config = dict(
    norm_position='pre',
    parallel_block=False,
    inner_norm=False,
    kernel_size=5,
    loss='cross_entropy',
    optimizer='normuon',
    warmup_steps=640,
    adamw_weight_decay_other_params=0,
)
Rows from block 11 of a small image classifier, named by matrix and row number. Rows with one number belong to one neuron. Each number is 200 + 40 x the weight over its row's rms, rounded and kept within 0 to 999. All counts start at 0.
After each neuron's rows are labels from the 100 images, of 14848, where the neuron reaches its highest value: "top examples" is what is common among them. Only what is clearly more common there than usual is listed. The data: Sentinel-2 satellite tiles (TerraMesh).
# fc1: MLP up (model.blocks.11.mlp.fc1.weight, 1280x320), inputs 240-319
# fc2: MLP down (model.blocks.11.mlp.fc2.weight, 320x1280, transposed), outputs 240-319

fc1.697,280,201,181,228,216,177,213,235,187,216,184,179,179,204,223,215,220,131,205,211,177,118,268,220,255,248,170,212,228,225,147,181,262,238,187,210,196,194,231,225,191,194,157,220,120,196,111,223,250,255,196,165,186,243,163,231,165,269,194,202,229,183,314,178,127,172,192,141,141,200,193,203,139,150,140,222,147,209,241,278
fc2.697,156,235,109,214,225,163,166,176,244,206,46,260,155,130,178,203,199,180,154,143,257,174,204,221,147,188,265,213,170,219,171,196,179,231,213,215,139,270,239,188,223,276,252,213,247,167,201,204,92,224,168,182,182,233,195,109,229,130,197,178,172,156,175,200,268,239,96,276,261,168,214,171,160,220,229,153,208,239,162,170
top examples: main land cover: built area

fc1.623,266,144,184,217,168,285,204,192,178,285,220,234,274,183,204,196,294,192,181,258,268,216,178,158,215,268,154,218,191,170,222,145,250,205,187,221,286,157,224,215,190,194,248,144,247,182,212,203,183,205,197,145,314,197,189,213,235,177,244,233,186,229,189,212,221,190,83,280,182,275,224,194,185,259,267,185,214,170,251,143
fc2.623,209,279,236,160,159,195,230,185,228,159,200,135,167,155,237,196,265,242,143,180,226,256,204,195,161,163,172,217,221,180,164,226,206,237,211,229,203,215,124,129,186,219,237,234,236,176,236,165,228,215,99,273,78,209,140,208,204,179,217,270,223,205,225,185,125,136,215,155,217,185,218,205,171,212,258,256,227,294,173,163
top examples: water; main land cover: water; clouds; flooded vegetation

fc1.260,215,197,214,261,229,258,233,205,142,159,227,136,284,174,207,119,233,202,192,224,152,235,174,185,200,163,109,118,186,196,180,311,117,218,178,179,166,208,186,194,206,208,232,221,229,194,226,233,158,146,201,138,234,176,254,207,272,189,159,106,234,227,180,129,132,187,215,201,194,212,205,220,132,134,143,167,247,230,198,146
fc2.260,163,243,180,234,210,152,184,168,161,163,183,239,211,163,179,298,153,241,256,150,231,208,240,198,221,242,224,187,187,233,218,222,233,149,211,233,195,194,244,227,244,216,198,203,247,223,236,222,171,257,221,218,216,237,251,218,226,198,173,155,124,182,167,195,210,209,190,187,167,258,186,272,233,217,216,166,245,171,219,223
top examples: trees; crops; built area; clouds

fc1.345,278,194,171,228,232,254,212,189,202,172,214,181,218,225,188,141,226,214,154,237,186,236,207,228,248,156,190,159,155,198,184,158,187,139,217,244,153,135,186,172,142,164,210,191,183,261,192,231,110,236,159,256,212,243,204,207,175,189,213,256,255,190,251,131,192,191,250,140,184,194,217,271,219,144,198,133,145,221,207,170
fc2.345,198,261,167,181,142,187,228,162,157,120,296,243,182,237,198,242,124,180,214,163,223,196,229,233,150,218,178,123,176,197,203,115,218,260,162,161,152,278,180,167,195,201,183,157,209,198,98,196,270,199,188,220,199,144,231,167,284,240,137,171,232,144,195,166,212,189,266,219,195,148,167,242,241,263,198,168,191,196,151,240
top examples: trees

fc1.251,204,264,157,191,239,249,184,277,203,188,191,174,204,204,167,125,251,253,229,178,276,57,246,212,175,206,207,132,220,171,257,199,207,197,181,225,241,188,190,158,179,237,216,205,239,174,172,222,217,195,244,112,218,256,173,205,210,265,177,178,191,214,128,286,222,203,220,141,102,231,165,230,158,234,121,145,183,218,137,176
fc2.251,188,184,171,104,148,157,232,190,214,236,205,266,215,254,250,208,243,201,207,181,155,208,286,237,208,241,228,209,203,148,202,170,174,161,122,186,187,229,199,247,232,234,142,197,147,207,181,158,246,199,252,205,178,198,231,249,224,185,210,141,226,113,235,204,218,227,203,224,179,135,165,189,175,242,259,217,196,265,193,259
top examples: bare ground; main land cover: bare ground

fc1.540,145,214,141,185,223,239,169,191,210,183,190,184,250,175,109,170,225,158,237,222,209,232,185,203,154,185,219,219,151,181,223,244,219,234,217,230,193,220,164,161,127,189,195,158,195,213,235,218,263,159,177,227,249,128,157,138,166,164,251,251,286,204,235,211,135,260,162,204,156,188,104,133,301,116,277,192,190,176,168,200
fc2.540,213,159,263,218,279,166,224,166,195,222,130,137,253,190,225,135,232,258,215,188,144,241,154,165,223,196,202,229,288,158,136,219,248,181,122,259,165,201,140,210,274,244,228,210,153,259,164,191,187,173,197,217,255,188,202,229,206,126,176,178,201,176,191,251,221,228,203,272,221,220,263,284,158,201,199,200,253,204,166,214
top examples: crops; built area; main land cover: crops

fc1.213,103,167,222,214,207,222,188,268,146,206,189,154,177,183,235,283,189,190,151,155,158,177,231,97,167,290,230,141,201,194,198,245,220,134,166,253,171,216,266,188,159,169,186,202,185,154,238,234,158,143,161,226,254,211,244,187,234,180,259,209,137,137,226,162,262,215,145,117,273,183,164,174,250,206,161,224,159,220,203,145
fc2.213,216,222,186,233,195,233,150,213,208,207,165,282,185,206,224,177,209,145,171,157,217,195,165,206,146,208,164,249,228,185,154,151,194,218,225,174,207,141,156,191,138,246,180,166,192,134,201,212,213,126,133,185,279,149,231,242,158,263,173,187,241,175,231,240,211,284,169,227,159,247,177,169,248,225,161,190,199,164,150,191
top examples: crops; built area; main land cover: crops

fc1.192,170,118,198,138,177,196,202,182,225,187,192,193,149,243,208,138,181,239,142,225,175,138,185,161,173,203,137,208,160,213,207,159,207,202,233,241,199,196,206,124,172,201,141,198,210,209,183,140,168,169,156,168,203,147,143,190,189,172,231,234,200,253,164,263,244,177,241,179,156,199,166,249,147,181,213,166,214,160,256,182
fc2.192,180,267,170,177,247,144,184,141,217,135,195,270,184,202,194,156,230,223,165,204,269,163,270,241,131,204,251,161,222,130,195,272,138,184,187,218,195,211,219,216,140,216,198,258,287,263,183,253,150,151,196,188,220,252,159,166,128,147,201,209,214,224,192,220,204,178,265,183,207,217,192,226,269,181,156,240,266,164,164,223
top examples: snow or ice; main land cover: snow or ice; main land cover: water

fc1.20,235,262,259,186,236,246,170,211,204,223,223,104,163,193,270,187,179,145,217,186,160,216,151,153,220,238,149,235,115,275,204,227,206,173,273,226,220,198,290,152,290,201,250,235,144,224,202,202,199,210,172,256,143,165,183,180,201,223,184,194,165,201,235,143,198,190,152,187,266,184,205,206,229,245,196,180,185,233,242,190
fc2.20,183,194,227,178,140,168,259,180,166,157,184,234,155,171,142,251,185,162,230,257,180,248,193,181,224,250,232,258,214,195,191,244,242,254,158,203,200,161,209,240,119,218,190,178,221,193,202,209,203,209,164,161,205,166,227,219,252,152,126,243,206,224,197,211,242,226,96,203,146,121,179,246,262,222,179,217,222,138,210,234
top examples: crops; built area; main land cover: crops

fc1.627,200,252,262,195,211,203,202,218,153,183,219,206,213,208,242,256,180,225,218,212,211,61,169,225,228,139,225,178,213,278,209,181,207,237,208,166,185,188,217,138,167,254,233,126,254,186,129,228,226,164,220,293,146,189,246,178,202,263,139,195,189,235,174,227,237,187,153,184,242,168,246,138,229,265,240,185,187,196,234,181
fc2.627,189,111,221,180,221,173,199,159,195,149,160,215,163,148,250,147,197,186,116,163,218,217,116,223,181,180,146,179,213,219,227,176,223,163,196,217,207,188,167,195,226,227,120,260,211,151,111,182,230,196,240,141,278,199,226,229,213,218,214,248,191,203,210,267,206,135,216,255,127,236,199,225,173,191,193,165,159,127,245,315
top examples: bare ground; snow or ice; main land cover: bare ground; main land cover: water

fc1.745,227,187,159,261,244,278,143,199,211,274,192,183,159,196,187,237,199,136,223,195,184,215,153,188,163,164,192,208,153,255,110,172,176,252,228,179,158,240,253,176,229,225,247,156,246,198,224,224,168,153,246,175,245,232,152,209,164,178,155,185,252,220,127,189,189,166,188,140,235,256,211,203,265,227,198,174,246,216,264,214
fc2.745,180,226,179,175,257,225,265,199,202,228,216,222,190,197,207,147,140,203,206,269,237,203,203,153,200,214,217,244,255,194,191,194,234,205,224,179,241,123,200,266,174,101,221,207,168,180,191,116,276,193,196,177,180,125,188,242,230,245,160,249,238,198,163,151,234,266,228,270,255,173,217,201,181,228,144,218,168,178,125,127
top examples: water; flooded vegetation

fc1.486,196,212,245,148,224,185,277,165,227,216,258,250,224,277,173,183,174,142,165,152,222,114,216,160,185,170,150,195,167,154,166,248,216,214,248,180,260,190,139,181,198,141,250,223,173,144,210,149,194,145,205,184,250,175,268,174,219,232,234,156,178,183,199,223,207,142,209,178,132,158,285,187,221,277,252,202,144,198,195,177
fc2.486,175,208,162,237,153,207,238,227,172,214,125,234,155,239,206,291,182,221,174,256,222,241,235,192,221,211,188,243,159,152,211,233,162,128,169,142,194,265,184,136,252,205,193,166,200,230,258,218,177,134,128,160,126,212,236,160,209,251,186,228,227,161,230,108,234,228,124,163,222,195,190,210,150,268,225,124,216,237,235,164
top examples: snow or ice; main land cover: snow or ice

fc1.273,241,201,126,152,129,265,123,226,221,228,186,180,213,147,163,154,182,181,213,183,178,175,147,156,234,168,253,217,229,267,221,183,179,203,200,136,113,158,209,145,249,145,132,190,276,151,187,239,183,209,147,176,165,218,164,154,180,211,235,227,136,233,236,140,182,180,211,264,250,195,198,210,241,214,202,211,179,134,207,159
fc2.273,208,149,133,146,288,216,184,158,192,187,234,176,144,185,221,225,243,176,191,205,145,268,203,197,197,235,175,268,261,183,187,198,179,226,172,205,160,219,153,220,278,182,225,194,192,166,173,185,164,227,293,201,196,203,192,237,212,199,195,251,247,220,239,235,136,182,181,166,216,221,203,190,201,204,238,224,178,201,184,348
top examples: bare ground; snow or ice

fc1.426,215,152,230,187,125,169,169,234,183,231,178,285,205,188,216,169,232,211,203,174,173,143,196,239,234,154,208,219,156,78,176,198,130,206,213,149,237,169,248,258,118,228,195,186,175,117,206,160,204,195,153,228,212,215,257,145,169,278,217,239,217,211,226,205,133,193,203,143,222,285,151,155,224,242,280,185,261,257,237,186
fc2.426,286,225,186,160,207,258,170,203,214,274,267,204,181,199,211,164,285,183,190,214,245,198,183,242,177,135,158,132,242,167,198,220,240,196,187,222,153,186,127,196,272,139,174,183,233,194,121,141,230,207,203,219,119,152,164,276,220,166,245,244,196,172,295,257,222,211,208,183,232,116,212,242,166,131,199,198,171,104,232,239
top examples: crops; built area; main land cover: crops

fc1.501,228,181,257,238,150,200,240,176,212,245,185,183,217,237,239,201,188,198,169,245,219,206,241,273,215,196,166,159,160,206,222,230,161,256,225,134,162,186,168,248,199,160,155,204,250,143,263,217,196,249,285,180,270,237,242,183,172,212,192,187,193,113,180,204,196,263,214,140,185,207,177,207,190,128,221,61,217,223,170,198
fc2.501,159,213,264,194,195,183,187,281,219,245,263,93,211,224,199,201,221,202,274,197,134,254,150,280,228,256,245,244,199,245,226,242,200,159,203,197,243,233,194,156,218,178,180,157,189,229,191,191,156,203,221,222,211,216,182,129,174,252,282,227,190,217,242,171,175,212,182,230,189,211,164,190,252,181,233,197,200,190,240,191
top examples: main land cover: water

fc1.157,164,159,241,220,148,177,235,140,257,175,149,156,192,192,166,186,246,234,251,232,184,266,173,166,205,199,160,190,189,127,203,152,222,151,217,297,217,217,268,220,218,254,289,179,201,87,222,249,183,164,141,199,216,213,205,212,232,152,265,174,240,160,207,200,213,161,166,252,222,246,167,235,269,137,223,169,261,157,178,194
fc2.157,221,188,229,168,183,245,213,175,165,193,225,157,260,203,256,209,247,159,238,245,233,208,167,255,190,85,212,241,247,223,223,213,170,177,174,200,193,177,211,178,199,158,210,179,222,149,231,215,172,184,167,224,180,152,215,171,168,248,184,217,204,223,230,204,136,182,164,224,261,168,198,181,131,201,286,215,200,177,222,300
top examples: bare ground; main land cover: bare ground

fc1.391,210,195,215,168,226,142,215,171,159,205,237,139,202,158,211,262,249,222,187,194,218,243,278,193,132,200,195,227,211,198,179,157,209,195,231,132,256,143,237,260,181,202,196,276,199,142,170,230,257,209,179,180,181,191,136,130,199,186,216,169,222,242,263,157,196,223,254,253,176,123,242,212,189,199,208,226,141,151,191,225
fc2.391,257,202,190,114,145,270,199,233,197,207,283,278,224,249,189,226,233,142,209,166,264,153,220,173,227,180,171,225,193,274,148,249,251,194,200,275,209,216,200,157,264,208,112,194,168,188,184,235,157,190,139,175,173,187,222,219,155,148,243,250,207,221,81,197,215,183,149,258,223,212,147,131,165,132,200,248,239,143,165,201
top examples: water; main land cover: water; flooded vegetation

fc1.555,178,217,242,234,217,244,188,190,138,192,189,298,185,192,217,209,183,231,223,230,180,145,181,194,221,221,209,151,176,142,137,179,149,206,209,240,156,217,197,275,238,183,198,192,234,156,222,106,135,245,224,164,162,272,192,217,165,254,182,210,250,221,179,180,240,181,99,261,195,172,200,219,226,190,220,166,223,147,217,148
fc2.555,146,258,128,207,145,208,199,174,154,176,237,193,194,256,170,250,263,156,236,248,218,243,196,210,232,200,191,169,129,218,123,228,141,190,210,184,197,223,256,242,165,211,230,221,193,195,183,295,311,220,181,206,205,125,218,246,199,250,160,212,182,177,251,229,177,117,206,117,172,180,190,109,239,277,217,161,190,221,179,158
top examples: snow or ice; main land cover: snow or ice

fc1.471,220,200,198,203,162,169,231,183,152,227,181,247,191,269,246,187,209,167,265,238,196,104,184,170,233,218,240,132,215,200,177,222,178,214,249,124,250,194,213,197,155,235,206,202,127,161,177,243,154,232,187,217,194,245,154,207,357,194,256,206,236,189,205,173,160,103,133,99,136,184,175,182,218,138,260,243,168,224,203,212
fc2.471,241,232,171,212,169,198,202,202,221,287,126,190,98,221,263,275,196,138,210,148,217,215,151,236,195,145,176,228,104,172,180,115,178,245,182,167,178,182,226,150,202,237,206,216,197,218,136,181,182,226,231,234,178,191,177,204,162,196,237,139,212,185,236,187,223,207,188,241,256,188,213,221,151,184,162,177,243,203,210,237
top examples: main land cover: built area

fc1.116,219,185,151,279,180,215,190,185,141,255,150,225,184,216,182,143,186,178,222,183,237,191,201,246,207,203,277,262,188,163,229,176,209,212,214,127,89,217,203,207,182,148,225,296,190,184,292,229,279,147,218,219,217,194,193,149,68,203,179,227,194,226,159,196,241,211,186,234,189,155,245,227,236,183,174,220,178,232,146,213
fc2.116,191,116,220,183,247,168,213,208,284,212,239,187,262,216,197,205,169,255,141,185,205,185,201,154,250,195,236,216,206,277,232,169,220,265,187,211,227,153,151,188,180,143,221,257,276,228,278,230,220,177,205,216,209,175,188,192,231,232,223,181,216,243,189,189,157,192,230,190,196,282,165,289,165,158,173,177,202,188,192,220
top examples: bare ground; snow or ice; main land cover: bare ground

fc1.478,227,253,210,185,215,209,150,205,136,193,94,208,190,230,210,172,194,233,144,182,136,161,235,163,285,202,92,218,232,175,248,157,205,244,265,167,139,209,288,209,148,178,259,270,173,113,234,202,193,267,198,182,167,139,198,237,131,239,183,148,229,229,214,240,256,187,233,187,151,150,192,216,157,223,146,259,111,289,232,193
fc2.478,234,133,155,197,209,207,193,177,229,194,243,225,202,201,93,186,143,262,247,232,207,264,226,211,237,150,200,158,288,137,166,230,177,215,148,229,204,97,255,184,234,176,173,237,211,255,123,215,185,192,175,127,256,206,200,206,221,228,216,201,259,197,204,148,203,190,227,260,221,259,194,236,251,303,273,232,219,246,241,204
top examples: water; bare ground; main land cover: water; flooded vegetation

fc1.447,252,204,190,200,84,204,191,202,190,253,129,260,209,184,168,196,198,145,212,184,197,194,149,229,173,155,170,164,240,107,265,202,215,211,174,205,230,229,181,174,163,177,189,160,247,260,196,244,174,210,259,226,215,166,197,196,145,174,202,159,149,205,197,216,138,207,124,209,195,206,220,220,193,187,164,157,193,173,216,215
fc2.447,134,218,129,174,217,163,185,171,213,179,288,220,230,212,169,197,190,172,232,245,183,208,220,211,225,144,270,230,166,280,208,244,229,122,200,218,149,208,181,245,158,236,232,227,145,138,232,202,209,197,192,119,187,280,170,226,200,197,151,241,160,172,172,214,221,182,258,163,251,215,187,268,213,220,194,193,266,172,193,257
top examples: trees; built area; clouds

fc1.732,192,149,199,176,225,150,146,155,214,190,117,206,208,199,214,225,191,238,257,123,224,192,190,117,185,170,149,239,278,212,157,254,157,219,144,250,266,148,241,180,169,184,236,269,163,194,174,248,181,250,156,246,206,272,253,190,178,190,212,245,168,236,228,222,123,224,200,224,127,144,180,204,186,183,202,235,210,225,172,197
fc2.732,202,279,200,251,224,196,308,175,208,201,213,231,300,245,171,250,227,168,193,208,213,229,143,191,207,182,238,194,154,224,207,192,235,209,141,170,189,204,238,235,176,179,198,126,240,223,215,153,216,204,183,211,162,236,167,208,174,200,223,174,241,151,137,201,174,154,182,263,238,260,164,125,272,200,178,206,228,222,216,283
top examples: crops; main land cover: crops

fc1.341,171,212,275,229,212,241,227,230,224,167,194,234,244,184,232,188,218,262,193,155,243,100,164,235,239,241,234,191,178,244,249,128,231,182,198,188,213,153,163,197,191,271,198,194,185,147,172,239,171,189,203,168,168,195,190,122,226,151,164,124,187,170,310,232,220,177,182,271,170,167,183,157,222,221,191,176,225,211,155,209
fc2.341,238,193,228,150,175,164,206,180,228,223,281,238,183,221,169,146,291,233,228,265,226,201,166,267,184,144,181,198,261,238,177,186,132,213,218,178,157,180,160,107,141,194,222,229,167,200,236,230,218,169,183,152,185,189,187,210,141,165,155,242,260,199,201,237,205,176,136,130,241,208,204,246,121,190,196,182,179,189,211,246
top examples: bare ground; main land cover: bare ground

fc1.68,218,207,167,144,193,253,240,249,240,176,191,214,153,200,156,221,166,216,208,154,175,194,231,110,219,161,309,218,220,224,204,186,233,253,240,192,189,221,173,191,206,200,163,177,232,272,197,223,275,201,265,205,135,225,208,173,186,244,162,256,143,149,178,133,219,216,164,216,233,189,187,197,193,220,198,253,180,258,231,128
fc2.68,152,234,236,230,196,295,257,159,228,193,220,213,136,174,230,119,208,200,183,301,174,173,244,215,189,255,190,140,169,216,168,275,148,196,203,192,151,117,230,125,199,191,242,154,158,232,198,122,270,211,256,200,224,223,256,172,177,275,189,288,236,203,160,199,195,265,125,192,134,199,173,218,218,215,238,164,164,229,247,249
top examples: main land cover: crops

fc1.248,232,125,216,182,182,211,221,226,166,227,252,212,152,208,180,271,168,142,256,253,218,192,157,232,126,185,225,224,194,194,185,178,205,259,193,148,291,182,283,238,198,167,155,237,193,151,133,139,174,267,215,212,142,186,179,174,195,187,181,245,197,179,158,155,244,178,203,227,242,244,183,247,283,260,191,237,210,240,227,166
fc2.248,215,234,156,263,284,226,253,207,187,139,215,187,272,201,192,202,169,167,164,138,238,210,227,167,173,160,170,143,196,270,192,206,171,235,299,163,149,200,268,152,253,160,231,233,168,108,169,269,197,175,255,184,174,185,155,187,179,196,265,201,238,163,212,235,255,281,187,211,176,248,131,185,215,221,209,237,212,210,214,191
top examples: built area; clouds

fc1.389,238,121,160,263,157,144,204,166,187,163,145,218,206,141,218,170,243,196,211,193,133,223,174,194,196,172,145,157,275,195,257,154,230,211,189,165,172,240,193,246,239,194,189,177,251,226,222,229,170,249,257,120,165,166,160,195,224,212,196,166,224,205,200,210,206,178,226,142,187,216,207,180,164,199,178,197,228,236,209,223
fc2.389,148,175,179,144,273,248,164,126,238,162,122,229,260,226,161,216,212,310,149,220,227,186,162,164,203,173,174,144,184,240,194,218,256,190,84,216,211,134,157,170,203,253,179,203,204,138,236,217,173,219,239,224,251,245,234,227,212,166,212,165,195,162,256,237,240,130,210,203,230,194,219,219,143,250,179,138,276,229,259,182
top examples: bare ground; main land cover: bare ground

fc1.161,149,256,270,179,184,198,202,216,182,149,272,232,153,221,215,121,168,169,214,216,193,226,162,223,216,244,242,256,246,160,216,166,237,260,217,140,169,211,204,177,156,240,266,245,216,239,209,236,186,230,204,214,187,233,235,169,247,278,208,172,211,252,206,256,179,210,189,165,200,227,225,218,99,211,184,179,191,228,201,176
fc2.161,191,197,230,198,197,231,235,171,262,229,199,222,135,246,277,182,231,211,153,192,218,240,218,214,212,163,246,164,228,180,228,177,171,228,165,297,204,182,172,165,157,191,207,191,196,289,157,113,176,254,231,268,198,220,181,222,226,167,179,190,199,227,138,114,152,264,238,164,183,203,184,223,220,224,155,263,228,140,224,278
top examples: snow or ice; main land cover: snow or ice

fc1.550,179,185,200,265,189,240,171,199,169,235,151,239,181,222,199,204,208,141,190,195,163,197,117,232,245,174,158,218,239,246,147,258,249,251,195,221,245,220,95,178,168,215,244,220,206,229,208,246,100,222,263,134,150,235,209,259,193,193,209,127,257,267,97,228,188,145,228,229,188,269,237,203,174,189,191,114,247,171,165,212
fc2.550,161,250,208,197,249,194,271,183,145,172,171,207,211,173,146,216,156,148,221,198,261,193,164,144,191,241,311,220,213,216,236,158,241,214,198,189,218,150,233,231,260,178,126,194,187,186,177,147,212,235,216,224,194,223,207,202,171,162,189,275,192,187,203,187,229,305,214,147,254,258,162,147,258,258,173,230,240,173,215,199
top examples: trees; main land cover: trees; clouds

fc1.165,198,149,201,172,257,191,164,247,215,189,194,225,208,249,195,237,191,130,304,214,150,166,213,207,198,188,227,192,257,186,216,141,201,194,187,191,250,228,255,206,143,201,171,174,262,273,237,173,206,185,198,224,161,255,155,175,152,268,255,182,179,211,219,261,138,231,211,224,234,218,188,190,259,175,191,226,201,249,190,224
fc2.165,217,146,229,175,180,178,193,252,190,227,208,204,152,269,201,173,202,344,199,229,193,220,224,166,224,302,205,267,207,247,199,157,255,172,218,182,184,262,154,251,216,145,226,240,169,214,137,207,168,255,228,159,197,183,144,189,209,218,170,122,92,144,185,227,201,170,174,257,229,182,157,193,253,184,175,168,157,221,171,143
top examples: trees; crops; main land cover: trees

fc1.71,200,192,183,229,115,153,212,108,165,206,225,203,244,196,183,138,215,289,239,177,119,177,172,190,186,153,152,221,211,272,260,225,201,201,258,173,106,227,113,188,222,232,199,150,268,212,170,176,152,177,179,282,136,233,190,206,248,121,219,147,228,264,243,155,253,176,150,231,228,132,221,215,288,215,193,220,244,269,190,141
fc2.71,155,273,240,250,210,196,223,215,192,275,185,282,236,259,204,159,207,195,302,191,242,180,250,177,301,223,206,197,154,173,183,179,194,179,199,230,157,169,154,216,225,221,213,216,229,199,198,228,196,250,199,235,220,191,265,156,76,267,126,181,182,180,237,195,174,240,232,279,199,181,154,229,144,227,155,176,214,217,233,193
top examples: built area; crops; trees; main land cover: crops

fc1.539,152,248,147,230,130,242,211,207,227,233,115,164,213,130,82,225,271,228,211,199,154,180,224,238,145,196,236,110,271,223,203,120,256,208,216,210,239,161,173,159,181,189,177,285,160,258,231,144,234,208,170,256,160,171,140,167,176,184,215,169,197,224,184,228,200,126,193,201,139,195,217,244,203,260,252,254,209,176,70,198
fc2.539,251,190,183,154,151,294,242,202,177,192,141,178,153,224,225,172,196,195,170,218,189,235,205,151,174,179,299,164,183,219,235,186,234,208,208,197,230,100,187,213,120,223,141,170,211,163,208,192,172,192,219,110,208,262,213,214,195,198,218,246,194,105,189,120,149,184,198,238,204,240,245,247,171,227,182,201,210,253,227,224
top examples: trees; main land cover: trees; clouds

fc1.244,199,174,228,166,127,257,193,242,206,139,236,188,194,184,214,222,239,264,171,188,167,256,205,115,210,226,175,231,228,228,192,254,266,202,187,186,199,235,243,185,143,131,149,247,222,199,195,198,190,207,182,153,167,186,242,195,177,193,228,264,225,168,250,249,166,91,178,211,149,200,222,195,201,145,272,194,171,168,235,214
fc2.244,246,153,166,245,208,151,212,198,146,159,135,172,196,126,160,283,146,196,186,214,91,143,164,233,224,196,208,254,187,257,192,201,188,176,226,142,219,210,207,250,198,233,232,191,148,205,133,211,150,185,205,229,160,136,192,127,192,116,239,155,174,245,140,233,133,202,156,306,185,194,167,187,199,178,176,240,233,155,197,246
top examples: main land cover: crops

fc1.400,199,234,164,235,197,208,298,120,161,204,172,217,216,189,197,110,221,201,179,179,138,127,179,176,144,203,189,152,149,141,168,192,178,222,200,124,160,126,262,164,205,140,196,222,208,147,155,199,225,201,234,189,184,209,171,183,159,181,179,224,145,201,206,192,199,207,240,225,155,182,203,254,194,202,209,199,199,236,215,139
fc2.400,175,162,207,187,185,165,144,183,287,177,201,255,218,184,205,219,235,193,225,180,165,279,204,214,218,260,183,178,247,273,280,174,208,223,143,273,206,271,162,169,207,155,205,194,162,172,245,214,214,167,247,139,155,234,208,173,235,197,237,195,292,213,229,148,170,184,167,207,253,196,133,212,229,160,190,236,110,206,246,285
top examples: water; flooded vegetation

fc1.665,168,218,201,235,121,191,157,268,215,160,188,250,179,202,263,167,172,143,222,217,240,122,196,242,158,145,185,204,156,230,285,208,185,183,150,173,159,235,194,183,177,184,263,166,191,200,204,145,217,180,200,221,207,177,220,221,206,160,253,225,210,263,240,205,200,153,280,255,166,228,173,212,176,126,188,231,194,213,193,142
fc2.665,181,212,198,253,202,246,210,203,109,132,230,190,149,191,195,263,262,105,255,292,157,174,204,170,296,238,145,203,277,210,233,227,141,198,162,142,304,151,256,175,237,165,163,207,244,185,230,255,211,189,260,193,125,227,233,181,251,120,212,221,169,220,261,215,146,167,236,231,202,197,199,213,200,168,210,219,145,152,246,171
top examples: main land cover: built area

fc1.271,194,168,256,178,186,196,191,202,211,218,209,226,233,252,279,224,134,232,234,244,287,158,201,202,251,194,204,266,223,296,225,250,194,198,197,167,164,150,242,201,250,169,224,150,252,204,162,198,223,239,218,282,242,162,145,155,243,136,197,170,276,149,261,219,132,148,259,125,234,139,224,197,213,161,186,212,213,175,149,236
fc2.271,276,216,162,280,194,267,210,205,196,192,241,259,193,197,205,223,215,168,141,152,111,181,178,215,237,195,201,184,122,186,205,163,178,149,173,177,157,233,211,232,220,169,246,188,175,147,232,173,151,308,179,216,186,199,241,141,182,204,226,229,231,271,199,189,174,221,224,173,178,168,163,186,242,180,214,229,181,181,159,185
top examples: main land cover: water

fc1.371,222,222,286,186,214,202,233,208,254,206,244,207,213,196,148,146,148,162,172,238,232,281,213,131,238,180,145,232,210,224,121,166,212,179,160,304,248,252,167,211,260,153,262,246,183,219,260,189,238,221,173,220,159,263,211,136,195,233,241,167,186,212,199,200,190,160,124,197,149,228,117,241,222,264,208,193,175,240,192,181
fc2.371,200,168,227,206,200,203,186,193,158,154,282,249,237,194,254,268,191,150,276,298,181,116,206,227,222,223,269,171,218,176,237,227,199,166,213,190,156,90,224,223,203,205,218,198,233,177,232,209,211,158,118,231,159,195,233,220,207,206,224,223,220,152,228,157,203,179,248,261,198,211,252,143,177,195,154,199,217,238,162,151
top examples: snow or ice; main land cover: snow or ice

fc1.79,234,228,191,282,209,229,236,264,186,244,221,142,219,222,181,192,202,212,183,164,169,198,255,124,198,317,137,225,170,104,166,198,224,274,198,198,235,268,199,140,167,194,112,209,280,179,263,178,173,201,277,172,235,223,151,170,216,215,246,310,246,206,126,291,188,228,255,200,179,119,183,196,234,224,206,164,193,183,151,219
fc2.79,210,236,161,195,248,211,191,197,179,214,175,225,222,203,241,134,189,220,210,199,260,229,251,217,130,220,172,121,223,211,255,173,113,200,160,237,185,154,111,170,279,208,217,176,236,213,148,195,222,152,208,187,222,235,211,209,188,149,236,146,278,237,254,213,227,212,239,260,209,238,231,205,199,173,212,196,235,158,219,191
top examples: crops; main land cover: crops